From a checkpoint of a small image classifier: activation relu.
Rows from block 2, named by matrix and row number. Rows with one number belong to one channel. Each number is 50 + 10 x the weight over its row's rms, rounded and kept within 0 to 99. All counts start at 0. After the name is the row's rms in percent of the matrix's.
# convs0: first 3x3 conv, stride 2 (model.blocks.2.convs.0.weight, 64x48x3x3), inputs 24-47, a 3x3 kernel for each
# convs1: second 3x3 conv (model.blocks.2.convs.1.weight, 64x64x3x3, transposed), outputs 22-43, a 3x3 kernel for each
convs0.15 099:51 46 38 34 29 23 46 49 26 38 35 53 42 44 54 38 54 57 52 40 45 41 42 36 46 44 46 40 46 52 51 49 50 59 58 55 54 55 37 50 48 45 33 31 32 57 65 58 53 57 61 51 56 55 56 61 48 66 62 48 58 39 32 43 50 55 45 49 59 49 55 71 58 50 48 53 46 42 42 37 40 52 43 51 43 46 50 52 48 45 55 68 62 60 65 59 51 57 42 67 78 68 66 75 70 45 39 46 49 53 50 43 61 57 43 44 52 45 50 60 52 55 60 44 50 53 47 55 57 57 68 72 73 82 76 53 53 55 54 48 45 53 44 42 44 42 47 58 55 42 45 48 56 63 44 48 44 36 48 47 49 46 42 42 42 46 42 53 51 55 54 37 41 35 41 48 49 43 44 46 52 51 50 46 53 47 44 41 34 48 55 56 64 70 60 48 64 62 55 48 42 37 39 40 43 42 44 61 59 59 66 70 55 60 57 47
convs0.16 104:56 52 55 67 62 55 76 73 70 51 43 47 60 50 42 59 55 44 50 49 42 51 54 42 50 52 50 61 55 35 56 50 37 50 47 47 43 44 48 38 40 39 41 35 40 70 78 55 62 72 63 49 62 66 40 40 37 45 44 34 52 51 46 32 33 40 51 38 50 50 52 52 58 46 37 64 62 46 55 57 41 57 50 44 58 58 44 56 57 41 40 50 30 50 52 39 54 42 42 51 49 52 61 50 42 67 59 49 39 34 44 49 33 36 47 42 42 73 61 61 64 67 57 48 61 48 49 44 45 47 42 47 53 52 45 60 61 72 57 61 62 47 41 57 51 60 49 50 57 56 47 60 58 37 38 49 47 42 52 51 52 54 59 43 43 50 49 37 46 41 36 62 59 50 60 47 42 59 42 37 61 61 51 73 64 58 62 59 60 37 20 24 29 17 20 45 40 32 34 49 43 39 36 40 48 38 41 51 57 53 54 61 56 51 54 54
convs0.17 098:56 52 44 66 66 57 62 59 58 68 65 58 40 40 46 43 40 53 46 36 43 44 54 52 57 60 53 49 44 35 49 52 50 45 45 36 69 66 38 32 31 35 34 31 51 23 43 48 18 43 48 30 36 44 55 52 46 47 33 37 42 36 48 42 49 42 55 56 47 65 63 54 34 36 34 32 42 53 45 54 59 44 48 43 60 69 57 62 66 61 31 42 37 40 54 50 60 57 54 66 66 54 39 33 39 33 44 47 55 55 62 51 40 39 43 42 45 67 63 58 58 57 58 56 50 46 66 55 43 57 60 56 46 51 55 64 54 49 43 45 45 39 36 41 43 49 40 42 41 48 36 46 60 45 42 51 32 28 43 41 58 60 43 53 53 54 58 51 58 62 53 45 42 44 54 49 52 49 50 59 57 59 59 48 49 57 55 64 57 56 61 62 47 60 45 46 37 39 53 49 45 48 46 31 55 53 51 41 48 38 48 57 49 52 57 55
convs0.18 098:53 68 63 48 55 55 58 51 42 43 33 53 45 44 49 44 45 43 55 47 39 53 47 44 50 47 44 43 47 37 33 37 39 40 38 45 45 42 42 52 44 35 58 46 37 26 43 68 34 53 71 58 67 62 33 43 44 46 58 49 54 61 48 69 71 66 67 63 51 58 57 63 34 33 51 43 49 51 40 38 38 49 47 41 48 46 41 43 40 44 34 49 52 65 55 49 64 60 55 46 52 58 50 57 66 65 64 60 32 51 53 42 53 61 47 58 59 53 39 34 39 36 30 37 40 37 58 50 55 51 43 63 53 54 70 44 45 47 51 58 43 29 32 34 47 43 46 40 56 46 56 42 39 54 51 47 59 50 50 47 44 42 49 37 49 46 40 40 48 47 48 49 37 43 45 40 39 53 45 50 50 44 74 41 48 59 51 52 73 44 44 42 45 38 51 58 50 52 58 49 35 71 52 41 54 46 34 47 55 52 52 59 65 60 66 63
convs0.19 087:50 67 73 55 61 69 48 57 65 35 47 57 53 44 47 52 49 44 40 42 49 33 41 48 38 48 48 30 35 39 27 37 39 42 48 55 48 48 57 47 43 62 53 47 53 67 50 52 63 57 48 58 64 47 50 57 68 45 59 58 40 52 53 46 58 49 60 51 54 55 47 55 50 42 41 50 49 31 61 41 40 47 42 39 47 39 41 44 33 42 43 53 50 39 50 41 43 51 52 54 59 59 67 60 53 60 55 53 52 53 46 55 57 55 56 64 55 52 56 58 47 41 39 62 51 38 50 38 39 56 47 45 45 50 47 35 37 52 42 28 51 44 41 49 62 56 65 70 71 74 65 63 71 57 55 55 60 55 51 66 53 58 60 62 61 62 61 43 57 50 43 35 39 38 38 37 34 38 28 49 56 50 29 47 31 29 40 28 39 57 67 64 48 60 63 48 46 64 73 58 53 52 52 49 49 47 58 50 30 32 35 47 53 43 49 46
convs0.20 101:67 79 64 68 62 56 48 47 41 57 58 60 60 56 42 49 46 29 39 49 32 46 54 34 54 53 39 56 40 39 40 34 24 36 31 32 46 50 56 28 30 36 53 41 34 49 52 60 39 46 57 45 41 45 47 47 54 35 44 39 45 42 45 58 60 59 59 61 61 71 71 64 61 71 62 48 55 64 27 40 36 58 66 56 55 62 62 48 49 33 57 55 52 63 45 52 34 29 33 57 73 48 49 55 53 44 52 52 58 66 45 58 53 41 57 61 63 58 65 74 48 58 68 41 50 51 51 49 48 55 54 52 44 47 42 49 45 46 40 47 51 39 33 47 70 64 68 43 61 67 56 43 63 49 53 55 43 51 35 44 43 35 50 75 64 44 52 53 25 35 37 63 59 52 55 58 55 41 47 51 52 62 51 53 69 64 54 54 51 48 49 43 46 49 40 51 54 36 37 44 44 32 42 32 66 51 37 55 61 67 49 57 62 53 57 43
convs0.21 108:55 50 59 51 43 46 49 57 45 48 50 52 38 41 43 53 48 33 53 55 53 59 52 55 61 60 51 56 49 26 62 61 41 53 61 60 38 47 58 38 35 51 49 50 37 59 59 31 65 70 61 59 68 74 50 46 35 50 42 39 52 52 55 41 54 72 38 43 54 38 30 42 46 49 42 46 41 45 50 49 47 57 62 57 52 57 53 55 55 53 31 51 55 34 41 50 35 46 50 47 44 45 52 56 53 54 55 55 26 35 52 31 31 34 46 37 42 55 54 47 50 62 54 45 53 53 53 62 57 53 53 61 49 62 73 55 55 47 50 61 56 52 58 51 54 54 35 59 61 54 51 51 58 46 43 48 57 46 45 50 52 43 53 49 60 48 48 52 47 56 58 36 49 53 45 46 56 47 55 55 42 32 40 49 29 43 44 44 37 36 34 54 40 26 35 56 45 32 64 52 51 58 52 53 54 46 48 33 38 43 47 27 33 54 37 30
convs0.22 108:26 31 28 22 34 31 46 56 40 50 58 52 53 49 50 64 66 62 36 43 38 38 37 44 42 36 33 54 53 41 49 52 54 54 52 45 40 48 51 56 65 55 61 61 61 37 56 55 41 63 55 55 66 63 52 44 53 50 49 49 56 57 56 56 46 51 65 62 56 63 63 53 63 59 60 52 49 54 55 50 45 62 60 61 42 44 48 38 39 42 54 45 44 40 51 43 41 47 50 55 57 61 48 54 59 35 45 53 59 60 58 62 67 59 59 62 54 36 30 29 18 25 40 36 41 39 33 30 34 31 16 24 41 24 33 43 46 39 48 64 52 52 57 43 53 65 63 55 59 60 45 57 54 45 58 57 58 60 61 60 68 61 51 48 47 50 44 41 46 42 40 53 61 62 40 52 57 47 50 51 50 33 55 51 39 58 53 56 59 50 50 51 45 42 60 61 59 50 49 38 35 40 45 44 48 56 49 55 60 48 63 66 72 60 70 73
convs1.15 105:51 56 45 50 45 30 49 37 44 48 49 43 49 42 43 49 53 44 48 40 46 53 53 58 54 52 54 59 66 78 55 53 64 65 63 58 46 33 25 55 48 37 62 53 18 46 56 50 48 60 50 55 49 54 49 41 42 45 42 54 38 43 52 50 45 51 57 68 58 52 53 56 29 54 22 30 44 29 39 34 32 64 66 48 49 43 54 57 48 68 49 49 48 49 37 27 39 43 33 61 67 58 55 42 64 50 60 64 51 61 53 49 54 53 33 46 54 55 63 44 42 36 35 36 31 40 59 63 60 67 44 60 56 54 52 53 70 51 57 49 49 49 52 56 41 41 46 48 46 52 50 63 70 52 61 55 50 53 41 35 38 38 55 47 41 38 53 61 46 49 54 50 42 42 44 50 39 33 47 49 53 39 42 36 41 48 38 49 56 35 36 32 38 56 37 55 39 34
convs1.16 106:61 44 57 76 56 41 73 54 38 71 55 50 56 56 45 55 62 50 58 54 53 52 43 43 51 51 50 38 35 40 39 42 48 42 46 50 52 66 65 56 66 67 63 61 58 71 58 50 75 44 41 70 54 37 48 51 61 53 44 64 50 57 58 23 41 52 37 43 46 41 45 52 45 48 52 50 41 37 55 55 44 52 37 45 67 50 39 57 63 50 54 48 46 54 54 49 52 57 51 51 31 56 39 43 57 44 47 27 37 44 62 40 53 57 57 42 40 40 33 35 61 37 37 49 54 48 35 47 61 45 40 48 36 47 52 57 49 46 51 50 50 54 42 32 41 31 56 55 32 54 56 40 44 53 34 24 53 59 58 49 63 68 49 67 60 27 60 66 30 37 58 48 47 50 46 33 50 45 37 43 36 56 63 48 54 66 52 61 43 63 55 60 45 37 51 45 53 61
convs1.17 097:43 43 39 36 49 45 43 39 49 46 51 38 37 40 52 44 48 51 56 53 59 47 52 57 47 52 40 40 39 45 36 31 38 40 35 35 54 54 35 60 60 36 50 43 26 36 54 48 40 52 61 61 57 46 58 61 31 56 50 43 36 37 55 49 41 42 70 68 51 70 61 61 39 40 43 49 41 47 60 65 52 46 42 36 45 45 51 42 47 51 43 57 47 47 43 36 37 39 45 58 70 31 55 69 51 52 76 63 59 73 58 66 67 59 45 55 53 52 63 56 56 50 53 36 65 56 47 48 53 52 41 55 63 56 62 48 61 52 55 58 51 50 50 63 62 58 48 43 39 31 37 47 49 47 49 52 65 59 62 42 51 51 47 40 55 50 45 51 55 61 64 31 47 45 48 59 53 51 55 47 52 49 52 26 37 53 50 45 52 36 35 41 57 54 55 63 42 52
convs1.18 104:53 60 41 46 46 52 56 56 62 67 68 51 60 64 60 69 56 53 58 50 48 60 38 46 58 55 49 42 41 38 53 51 55 44 39 51 47 30 39 48 38 45 51 42 48 43 49 47 36 41 50 50 58 58 52 60 63 62 65 64 62 65 72 51 62 70 39 21 58 42 38 29 40 32 34 25 25 45 32 33 45 54 36 53 44 44 61 40 52 58 57 52 52 61 45 58 54 50 47 63 46 48 53 61 63 38 54 73 65 49 42 59 45 57 44 40 43 64 52 47 49 48 52 38 46 47 65 60 53 61 50 50 57 44 45 41 34 39 38 26 35 43 46 59 56 50 39 60 49 56 71 66 52 61 63 55 67 54 47 65 49 42 54 52 53 48 56 47 46 45 39 47 35 41 50 30 41 46 36 26 52 66 56 54 57 47 62 42 56 59 66 56 48 64 55 47 45 53
convs1.19 092:59 53 39 59 55 51 57 58 57 53 50 52 42 36 43 46 43 39 51 51 40 46 45 33 32 48 36 64 56 59 51 60 49 36 36 51 46 30 40 57 50 42 59 57 41 56 54 42 51 66 51 44 63 52 57 52 52 51 50 56 59 54 54 67 74 72 37 47 65 46 40 52 50 42 41 47 43 46 50 44 48 59 53 61 47 46 41 50 53 53 41 31 44 52 41 44 56 44 41 35 33 43 46 52 37 29 47 40 48 47 43 42 48 52 38 40 52 44 64 59 45 70 72 33 44 44 45 44 43 40 36 46 47 28 41 43 57 58 30 49 52 29 47 34 47 57 51 60 64 35 50 47 51 62 58 41 60 73 56 59 65 63 51 50 51 33 25 42 43 49 84 49 51 51 29 48 49 40 47 52 60 49 44 51 54 61 45 55 55 51 36 34 49 39 60 45 35 61
convs1.20 101:62 63 53 53 50 45 48 39 40 53 47 49 68 58 55 71 55 53 48 49 46 52 59 65 48 56 61 44 43 50 37 46 45 55 61 64 43 55 65 52 46 60 49 45 49 68 68 52 57 55 54 41 45 30 35 40 48 66 44 53 53 58 52 32 49 49 57 51 53 49 61 47 47 69 61 45 47 62 43 45 45 57 58 62 40 60 44 49 56 46 52 52 51 48 53 60 52 58 50 56 60 62 42 55 61 46 43 35 58 43 50 52 53 63 64 51 59 64 67 51 61 42 50 55 52 48 51 37 49 33 42 63 54 52 68 43 42 64 34 38 50 31 44 30 59 61 61 50 42 60 53 26 49 52 50 39 45 48 42 54 65 50 36 30 42 53 40 62 65 72 71 42 37 34 58 58 59 63 54 41 48 47 46 58 55 55 48 77 41 48 52 31 53 44 54 54 60 64
convs1.21 101:34 39 62 41 49 39 45 46 33 55 43 54 53 46 43 52 57 41 54 49 50 54 51 50 57 61 48 31 48 42 41 50 62 56 46 50 58 70 56 58 70 62 49 58 53 51 60 59 66 56 41 68 56 47 37 51 34 45 45 41 47 39 40 45 46 46 50 63 61 38 47 67 47 52 50 59 56 42 64 58 52 42 45 43 50 56 38 52 42 45 50 60 61 43 57 60 47 54 60 52 47 54 52 50 67 62 51 49 40 53 55 35 42 61 58 47 54 58 52 40 59 56 51 56 53 57 49 64 75 40 47 71 51 40 54 63 61 38 56 57 56 67 51 54 43 41 42 55 35 40 55 45 42 46 39 20 38 49 50 47 65 52 43 55 49 56 51 49 56 46 50 56 66 52 66 61 57 52 60 54 54 54 65 49 42 51 40 37 37 60 62 44 60 54 56 41 60 61
convs1.22 106:38 43 31 45 44 51 39 59 53 49 59 52 47 43 56 60 41 37 41 34 32 39 34 43 44 30 47 58 50 67 46 52 53 50 53 60 31 49 48 48 27 38 50 49 19 47 52 41 46 48 55 46 52 48 38 44 59 44 70 66 51 54 64 34 53 54 29 29 44 53 32 21 56 53 50 54 59 59 55 60 53 46 50 48 45 50 58 42 45 40 62 59 49 63 41 64 56 65 81 50 53 53 46 54 54 51 51 56 49 35 37 37 38 42 48 53 54 50 49 44 54 57 52 53 53 42 58 40 48 46 45 59 60 63 53 56 53 57 49 34 43 47 38 34 52 44 46 57 50 57 48 51 52 57 63 61 56 62 61 52 53 45 52 55 52 47 30 30 37 44 62 58 50 48 52 54 43 50 43 46 44 49 45 40 36 39 48 40 51 43 46 34 50 50 39 47 44 33