Rows from block 2 of a small image classifier, named by matrix and row number. Rows with one number belong to one channel. Each number is 200 + 20 x the weight over its row's rms, rounded and kept within 0 to 999. All counts start at 0.
Before each channel's rows are labels from the 100 images, of 14848, where the channel reaches its highest value: "responds to" is what is common among them. Only what is clearly more common there than usual is listed. The data: microscope photos of single blood and bone marrow cells.
# convs0: first 3x3 conv, stride 2 (model.blocks.2.convs.0.weight, 64x48x3x3, each kernel summed), inputs 0-47
# convs1: second 3x3 conv (model.blocks.2.convs.1.weight, 64x64x3x3, transposed, each kernel summed), outputs 0-63

responds to: cell type: artefact
convs0.45,199,176,196,240,195,212,209,186,170,221,206,207,216,208,210,226,161,183,240,209,204,205,179,208,213,237,205,180,205,168,186,203,169,184,204,178,184,171,210,196,165,180,225,188,219,229,202,214
convs1.45,207,235,189,209,194,187,195,181,183,161,204,192,189,200,192,178,187,199,227,179,193,204,179,195,186,251,229,211,177,212,238,215,182,194,218,243,190,247,208,214,188,218,164,202,192,237,191,196,189,173,179,210,172,212,188,189,195,195,192,210,193,175,178,222

responds to: smear: peripheral blood; cell type: platelet
convs0.44,226,189,204,227,177,245,202,227,206,241,173,174,204,179,203,185,210,223,204,176,211,213,185,208,207,208,162,168,212,210,198,187,187,184,198,213,200,196,152,222,176,202,233,185,183,206,210,191
convs1.44,189,192,222,183,168,207,251,230,190,209,197,203,167,215,153,182,223,208,213,210,232,217,208,214,182,218,203,179,172,223,185,222,220,186,219,210,240,214,194,210,200,186,173,180,193,202,197,199,198,162,194,217,207,187,183,230,215,195,162,211,213,226,194,186

responds to: cell type: segmented neutrophil; smear: peripheral blood
convs0.30,195,191,189,183,226,238,197,210,218,207,232,207,183,206,203,193,169,178,192,213,205,163,222,186,235,192,187,201,197,200,183,222,186,205,225,176,172,206,236,176,201,163,204,204,199,176,228,243
convs1.30,208,214,216,219,208,209,184,219,210,189,194,171,203,233,181,209,218,211,204,217,207,168,194,219,217,203,182,181,230,197,188,206,142,174,208,211,175,201,201,201,213,228,237,237,220,216,195,214,192,200,206,231,198,205,216,201,211,224,250,233,219,230,183,183

responds to: smear: peripheral blood; cell type: segmented neutrophil
convs0.8,194,231,184,226,214,170,183,207,212,164,190,211,214,175,175,198,171,190,236,174,182,193,193,190,174,229,239,203,201,245,184,194,194,186,222,206,188,206,236,180,204,197,198,177,212,203,184,185
convs1.8,205,180,190,225,190,210,197,177,218,177,181,219,186,198,220,186,187,192,227,205,179,205,202,171,183,218,232,237,203,209,182,192,181,200,178,191,204,169,232,207,217,228,219,187,202,217,175,235,220,225,205,234,139,214,209,192,186,233,207,213,206,195,223,182

responds to: cell type: artefact
convs0.56,213,215,202,195,248,186,192,168,143,185,189,194,229,185,184,196,187,181,234,210,209,210,204,208,188,188,190,201,235,220,176,185,175,205,177,186,210,201,212,167,179,213,202,203,241,218,188,194
convs1.56,176,220,201,172,208,192,210,197,195,208,159,198,232,199,237,202,193,180,171,195,193,213,210,180,206,214,197,217,171,194,231,227,195,212,194,204,196,265,200,231,198,218,186,185,215,228,239,192,193,193,234,200,205,227,181,175,181,225,196,181,202,172,200,177

responds to: smear: peripheral blood
convs0.28,198,193,216,268,229,220,165,181,210,237,202,186,170,184,209,221,199,209,215,220,195,166,205,180,168,177,208,187,207,209,190,191,195,196,209,182,187,176,212,202,235,186,187,200,193,189,196,220
convs1.28,211,202,206,180,182,189,255,198,201,235,200,183,203,236,206,212,199,193,236,218,196,184,213,178,206,189,203,221,225,168,190,245,181,157,187,198,187,205,173,207,181,198,184,244,195,191,169,219,182,211,209,180,206,210,184,187,183,221,233,216,194,210,197,178

responds to: smear: peripheral blood
convs0.27,217,157,216,208,179,170,197,198,187,171,212,237,185,195,211,202,173,217,222,191,217,200,197,222,209,194,219,192,194,208,175,216,177,210,217,185,185,194,181,219,238,209,174,166,224,217,183,244
convs1.27,240,197,178,223,190,183,188,192,158,193,215,174,207,178,188,193,209,179,219,178,225,195,201,196,181,224,187,206,194,184,213,226,235,204,199,201,210,203,194,188,210,211,245,235,217,202,213,221,198,202,172,211,187,188,209,230,236,179,153,186,212,154,187,197

responds to: smear: peripheral blood
convs0.41,199,196,178,211,175,216,205,191,215,225,192,201,194,198,219,170,197,211,211,181,211,221,197,172,185,151,205,175,181,236,206,192,181,198,192,240,225,182,175,179,150,198,205,194,212,223,171,185
convs1.41,193,218,183,174,207,210,181,203,193,205,197,199,203,207,213,205,183,218,171,212,191,195,227,184,216,136,156,154,179,209,227,227,194,209,209,240,223,201,233,206,216,216,178,165,169,202,197,195,212,197,218,215,188,191,195,177,171,215,218,214,217,216,209,210

responds to: cell type: segmented neutrophil
convs0.32,200,209,247,193,197,187,175,211,202,197,212,214,197,238,206,220,206,164,210,189,182,225,173,213,217,202,202,219,169,193,221,207,188,155,196,189,194,176,242,175,179,201,202,196,171,230,181,213
convs1.32,216,201,258,192,193,200,181,222,171,178,214,180,203,187,223,159,206,199,205,197,209,183,161,202,194,255,213,195,200,226,165,188,215,233,207,163,195,194,206,184,201,171,194,222,186,204,203,205,214,235,189,197,211,221,201,216,227,184,207,194,223,173,193,202

responds to: cell type: lymphocyte
convs0.2,172,185,151,206,208,204,194,160,191,221,209,201,201,182,214,202,186,234,188,229,174,197,218,168,184,213,208,175,204,195,205,181,201,234,193,190,211,222,231,209,187,188,152,198,233,187,187,200
convs1.2,213,169,194,211,207,208,216,222,198,182,222,190,207,211,195,231,234,178,224,177,172,210,211,182,247,172,199,222,192,188,203,183,158,188,229,233,195,202,202,230,211,189,214,228,221,215,202,215,210,201,200,228,185,195,183,217,216,212,255,219,190,226,188,197

responds to: cell type: lymphocyte
convs0.49,198,222,207,221,194,223,180,175,212,167,152,173,216,189,193,217,201,179,222,222,150,195,204,230,216,199,209,204,196,212,171,208,214,201,184,191,233,186,220,169,160,193,201,196,210,216,203,182
convs1.49,205,231,192,188,189,208,216,235,212,199,185,178,173,213,197,167,177,196,217,155,157,184,154,241,165,216,200,194,217,206,213,223,227,195,205,179,184,187,216,224,194,191,184,205,196,223,203,202,210,187,179,201,212,195,230,210,234,208,215,226,184,208,192,171

responds to: smear: peripheral blood; cell type: segmented neutrophil; cell type: platelet
convs0.22,175,216,195,182,183,189,210,168,216,165,192,202,188,189,179,203,206,216,188,194,191,211,235,203,159,216,170,201,214,212,204,219,211,196,189,205,226,154,145,199,219,223,188,207,201,206,187,235
convs1.22,172,189,194,180,210,180,195,217,187,190,212,192,192,186,178,184,210,199,172,199,171,197,184,198,164,214,169,195,214,166,216,191,231,206,181,201,207,186,203,221,186,198,180,179,204,161,188,163,184,227,166,211,219,159,181,208,193,200,168,231,247,203,223,188

responds to: cell type: lymphocyte
convs0.57,203,182,170,208,220,215,228,162,165,197,233,189,218,196,251,229,206,196,204,149,180,205,209,182,218,200,197,214,200,225,200,172,193,203,196,188,210,189,200,191,220,224,183,168,211,207,202,181
convs1.57,178,179,172,193,207,192,209,204,188,193,232,179,199,180,221,203,197,205,167,199,224,182,213,201,226,185,187,179,194,206,216,202,201,187,217,207,183,210,193,199,196,211,195,245,197,215,218,253,195,210,221,176,205,169,244,185,233,213,208,198,172,213,139,180

responds to: cell type: lymphocyte; cell type: erythroblast
convs0.51,167,189,230,229,174,192,185,180,188,224,188,227,199,220,199,204,191,188,208,216,227,174,203,192,157,208,203,205,171,220,184,230,196,196,193,220,214,217,199,177,177,160,194,173,228,226,224,187
convs1.51,207,211,210,224,185,219,170,206,221,224,188,202,215,219,208,222,185,167,213,192,217,187,169,228,213,158,187,201,215,198,198,153,217,256,205,193,208,195,236,172,209,175,216,217,205,184,192,187,227,209,197,190,213,205,200,198,176,216,225,174,173,179,227,204

responds to: smear: peripheral blood; cell type: platelet
convs0.24,181,206,172,196,223,231,175,219,212,191,218,203,191,183,194,195,178,221,203,163,184,194,184,208,202,206,208,224,174,169,201,211,202,207,215,175,196,172,209,168,162,171,235,214,194,223,245,199
convs1.24,214,203,202,210,200,189,217,214,194,194,201,213,222,208,197,192,195,171,166,222,228,224,166,208,190,160,161,160,200,215,239,199,207,172,206,214,215,210,234,201,228,197,221,199,173,209,223,216,190,173,228,233,240,173,184,203,215,218,200,203,196,193,194,227

responds to: cell type: segmented neutrophil; smear: peripheral blood
convs0.17,181,192,206,202,172,198,216,179,199,139,239,195,188,210,184,230,217,182,192,211,211,226,202,195,229,201,198,181,174,152,178,209,175,225,190,189,193,226,216,186,182,179,214,197,222,201,192,198
convs1.17,200,190,204,199,199,221,207,232,213,167,188,154,193,210,182,230,224,206,238,193,214,211,172,181,206,152,186,202,190,228,194,181,175,233,237,216,212,217,184,212,207,194,185,194,186,212,203,182,195,210,207,216,210,183,206,178,195,224,204,220,212,218,190,140

responds to: cell type: segmented neutrophil; smear: peripheral blood
convs0.15,201,157,243,175,213,217,216,215,199,180,206,207,173,196,194,217,182,158,209,207,199,218,194,172,165,189,181,203,179,220,207,208,189,194,222,234,201,207,245,199,196,192,193,178,190,225,181,228
convs1.15,185,201,195,173,193,214,216,237,195,193,179,178,207,187,201,210,211,214,222,199,234,220,185,189,203,240,174,207,184,214,152,217,173,226,202,176,222,213,202,190,198,181,183,169,180,175,213,250,190,231,232,197,203,198,213,186,216,196,218,183,210,206,183,161

responds to: cell type: erythroblast; cell type: artefact
convs0.39,213,192,246,233,189,189,191,210,161,206,190,186,220,173,181,182,224,203,189,170,174,183,223,214,211,200,230,216,209,186,174,193,208,204,199,216,159,200,216,184,183,227,195,179,217,190,212,159
convs1.39,195,208,180,153,210,170,171,205,186,202,189,235,200,217,197,198,219,203,223,176,185,223,208,221,205,157,199,202,229,213,234,194,191,188,187,185,183,205,186,211,198,188,224,265,200,157,206,201,206,225,181,206,170,178,210,196,211,201,177,193,168,203,199,196

responds to: smear: peripheral blood; cell type: segmented neutrophil
convs0.20,180,185,172,248,191,209,203,216,193,192,162,209,193,203,191,202,209,223,207,220,199,181,190,197,231,202,181,155,171,194,180,244,206,214,189,212,219,225,197,179,233,184,194,212,223,187,175,220
convs1.20,193,167,223,220,174,226,183,188,220,193,186,195,187,197,180,212,204,181,191,180,184,219,202,232,219,198,207,211,199,199,207,212,214,205,223,222,199,160,205,197,212,198,214,206,160,190,172,198,156,195,157,214,243,140,195,195,224,200,207,194,178,178,214,213

responds to: smear: peripheral blood; cell type: lymphocyte
convs0.38,181,155,208,215,200,232,216,182,200,202,185,177,215,195,225,253,208,135,218,191,195,172,211,202,215,192,202,182,214,171,177,228,204,199,222,191,204,215,191,196,192,214,178,201,211,190,208,200
convs1.38,183,192,179,211,184,198,207,198,188,194,183,216,188,155,204,190,153,183,193,185,234,184,201,198,184,183,201,201,174,215,198,204,163,178,181,208,144,202,166,200,194,199,174,186,184,193,170,181,173,180,198,186,199,198,193,193,178,159,204,189,163,186,172,179

responds to: cell type: erythroblast
convs0.12,197,214,182,236,229,202,212,222,187,211,199,184,181,238,203,201,226,189,152,185,207,182,216,214,217,195,188,175,218,185,166,194,199,197,203,183,202,186,179,215,200,212,204,193,192,147,170,236
convs1.12,161,186,175,187,204,212,229,169,203,194,149,215,213,187,211,205,188,225,194,170,201,203,191,206,177,219,187,183,217,224,167,205,210,229,181,166,204,168,179,201,197,223,170,188,182,152,177,186,215,189,209,177,218,213,175,190,188,181,202,212,185,179,200,190

responds to: cell type: segmented neutrophil
convs0.7,182,195,218,172,174,205,207,198,187,219,191,155,211,205,233,201,187,204,214,161,187,195,182,214,214,215,213,200,199,225,212,206,171,191,210,186,187,166,183,205,262,205,203,184,201,239,225,202
convs1.7,197,195,190,209,186,189,153,185,181,208,235,200,188,194,153,198,174,184,205,191,169,183,203,201,208,227,199,202,176,222,157,177,209,188,171,201,200,173,212,216,159,196,175,180,195,194,169,184,237,198,207,185,177,201,234,179,185,226,182,219,185,214,194,194

responds to: smear: peripheral blood; cell type: segmented neutrophil
convs0.13,173,197,187,188,199,172,195,173,173,197,232,227,220,192,218,221,176,195,233,213,186,209,197,159,184,211,196,156,190,227,174,207,183,223,194,225,203,187,193,163,205,209,228,224,196,206,222,205
convs1.13,190,190,200,174,206,209,185,209,163,204,182,176,186,197,207,205,190,201,199,169,208,211,195,179,208,224,190,205,233,197,256,177,181,220,188,260,205,211,199,221,187,210,168,196,193,189,173,218,238,214,183,200,180,200,189,205,187,165,213,227,200,179,224,232

responds to: smear: peripheral blood
convs0.16,210,200,200,223,195,192,209,209,182,221,155,238,216,220,187,191,204,184,208,206,206,185,168,185,235,201,197,196,175,238,182,184,205,205,185,209,175,227,192,220,212,192,186,203,230,143,175,212
convs1.16,204,183,184,225,175,214,226,202,209,214,197,189,189,172,203,193,162,202,156,213,218,149,225,224,202,165,251,224,218,166,190,205,207,172,191,173,180,190,179,206,202,175,215,210,199,212,178,199,214,212,196,190,239,202,197,191,181,203,210,170,203,193,207,213

responds to: smear: peripheral blood; cell type: eosinophil
convs0.31,217,184,178,219,219,226,196,160,202,210,208,169,189,214,218,195,198,196,167,188,233,200,188,238,202,171,172,209,189,204,205,203,188,207,182,154,194,218,213,205,190,186,237,172,216,228,172,207
convs1.31,176,195,202,222,198,216,207,194,196,201,213,173,211,175,173,185,184,217,190,201,174,176,185,220,173,201,201,167,218,194,204,198,227,183,179,178,213,225,171,208,195,194,207,152,235,225,228,159,198,186,176,229,202,205,235,178,187,208,210,179,188,194,154,192

responds to: smear: peripheral blood
convs0.29,212,215,187,231,209,234,201,172,182,183,223,226,208,206,220,180,188,207,204,178,162,160,200,194,238,186,218,164,201,216,154,192,185,188,224,227,214,175,215,200,210,194,192,193,187,195,197,180
convs1.29,185,211,181,216,193,179,202,182,200,196,235,179,221,222,200,213,184,235,204,202,219,190,214,214,195,186,185,216,233,194,219,161,205,191,172,249,190,230,217,209,188,209,161,220,210,174,209,211,223,203,200,206,216,216,200,183,182,203,251,232,197,181,169,220

responds to: cell type: erythroblast
convs0.40,248,164,207,208,215,231,197,204,184,239,208,206,195,165,234,179,209,206,215,193,214,190,194,196,203,172,193,213,165,209,200,207,207,188,189,188,207,188,175,179,179,177,183,214,236,212,177,237
convs1.40,211,208,208,214,230,213,203,179,213,209,209,193,202,222,193,170,215,206,166,227,212,221,218,221,206,193,218,166,158,184,238,206,195,183,202,194,238,169,205,186,234,218,196,192,183,193,227,240,207,187,215,223,194,219,217,223,205,190,201,245,208,191,192,240

responds to: smear: peripheral blood; cell type: platelet
convs0.25,208,224,177,200,187,179,179,203,175,186,176,266,210,211,212,178,167,231,190,184,205,209,199,213,227,235,191,185,216,174,183,203,192,161,201,209,181,209,226,207,187,183,210,189,208,178,189,206
convs1.25,188,199,177,234,183,170,222,233,213,195,211,175,218,196,207,187,214,221,167,187,206,229,182,212,184,219,192,225,218,213,220,209,195,186,174,198,218,190,213,228,222,216,186,194,162,219,240,235,201,225,192,199,208,199,190,189,202,182,216,201,242,180,208,249

responds to: cell type: erythroblast
convs0.52,206,205,198,223,221,225,204,191,220,226,217,219,188,235,199,197,207,228,188,216,165,175,177,191,199,191,175,206,182,190,179,204,188,208,209,159,200,186,163,201,214,183,244,195,181,150,189,195
convs1.52,182,183,188,206,215,197,207,219,192,195,222,176,235,220,170,216,204,210,157,209,179,198,206,195,209,192,185,228,205,181,234,220,211,200,220,216,166,180,186,200,209,220,155,163,210,185,153,156,207,205,167,193,227,184,218,196,208,195,216,179,191,195,184,197

responds to: smear: peripheral blood
convs0.14,191,198,248,204,209,190,229,170,197,216,236,205,219,190,178,191,202,207,210,202,196,216,206,174,197,217,213,197,160,190,197,230,172,185,177,193,163,203,210,221,213,160,226,229,207,209,187,170
convs1.14,204,215,212,157,205,201,197,175,213,201,179,197,201,214,212,210,207,224,187,210,216,216,170,188,205,175,222,189,187,182,209,134,212,230,182,212,222,180,176,193,225,203,186,202,223,207,193,155,183,192,184,164,184,192,207,193,165,166,180,196,213,232,191,204

responds to: cell type: lymphocyte
convs0.18,214,193,179,205,208,190,195,229,205,208,195,205,200,242,182,155,193,210,176,182,201,209,231,230,216,181,191,167,182,212,194,242,173,181,212,225,202,161,217,176,187,198,183,182,216,191,196,226
convs1.18,220,202,183,184,212,202,163,200,185,206,192,199,217,181,209,194,182,198,189,200,203,160,209,239,204,186,176,193,245,185,145,197,211,219,198,198,214,165,219,221,196,162,217,217,190,191,222,199,230,200,220,214,237,176,161,183,212,189,205,176,190,193,186,185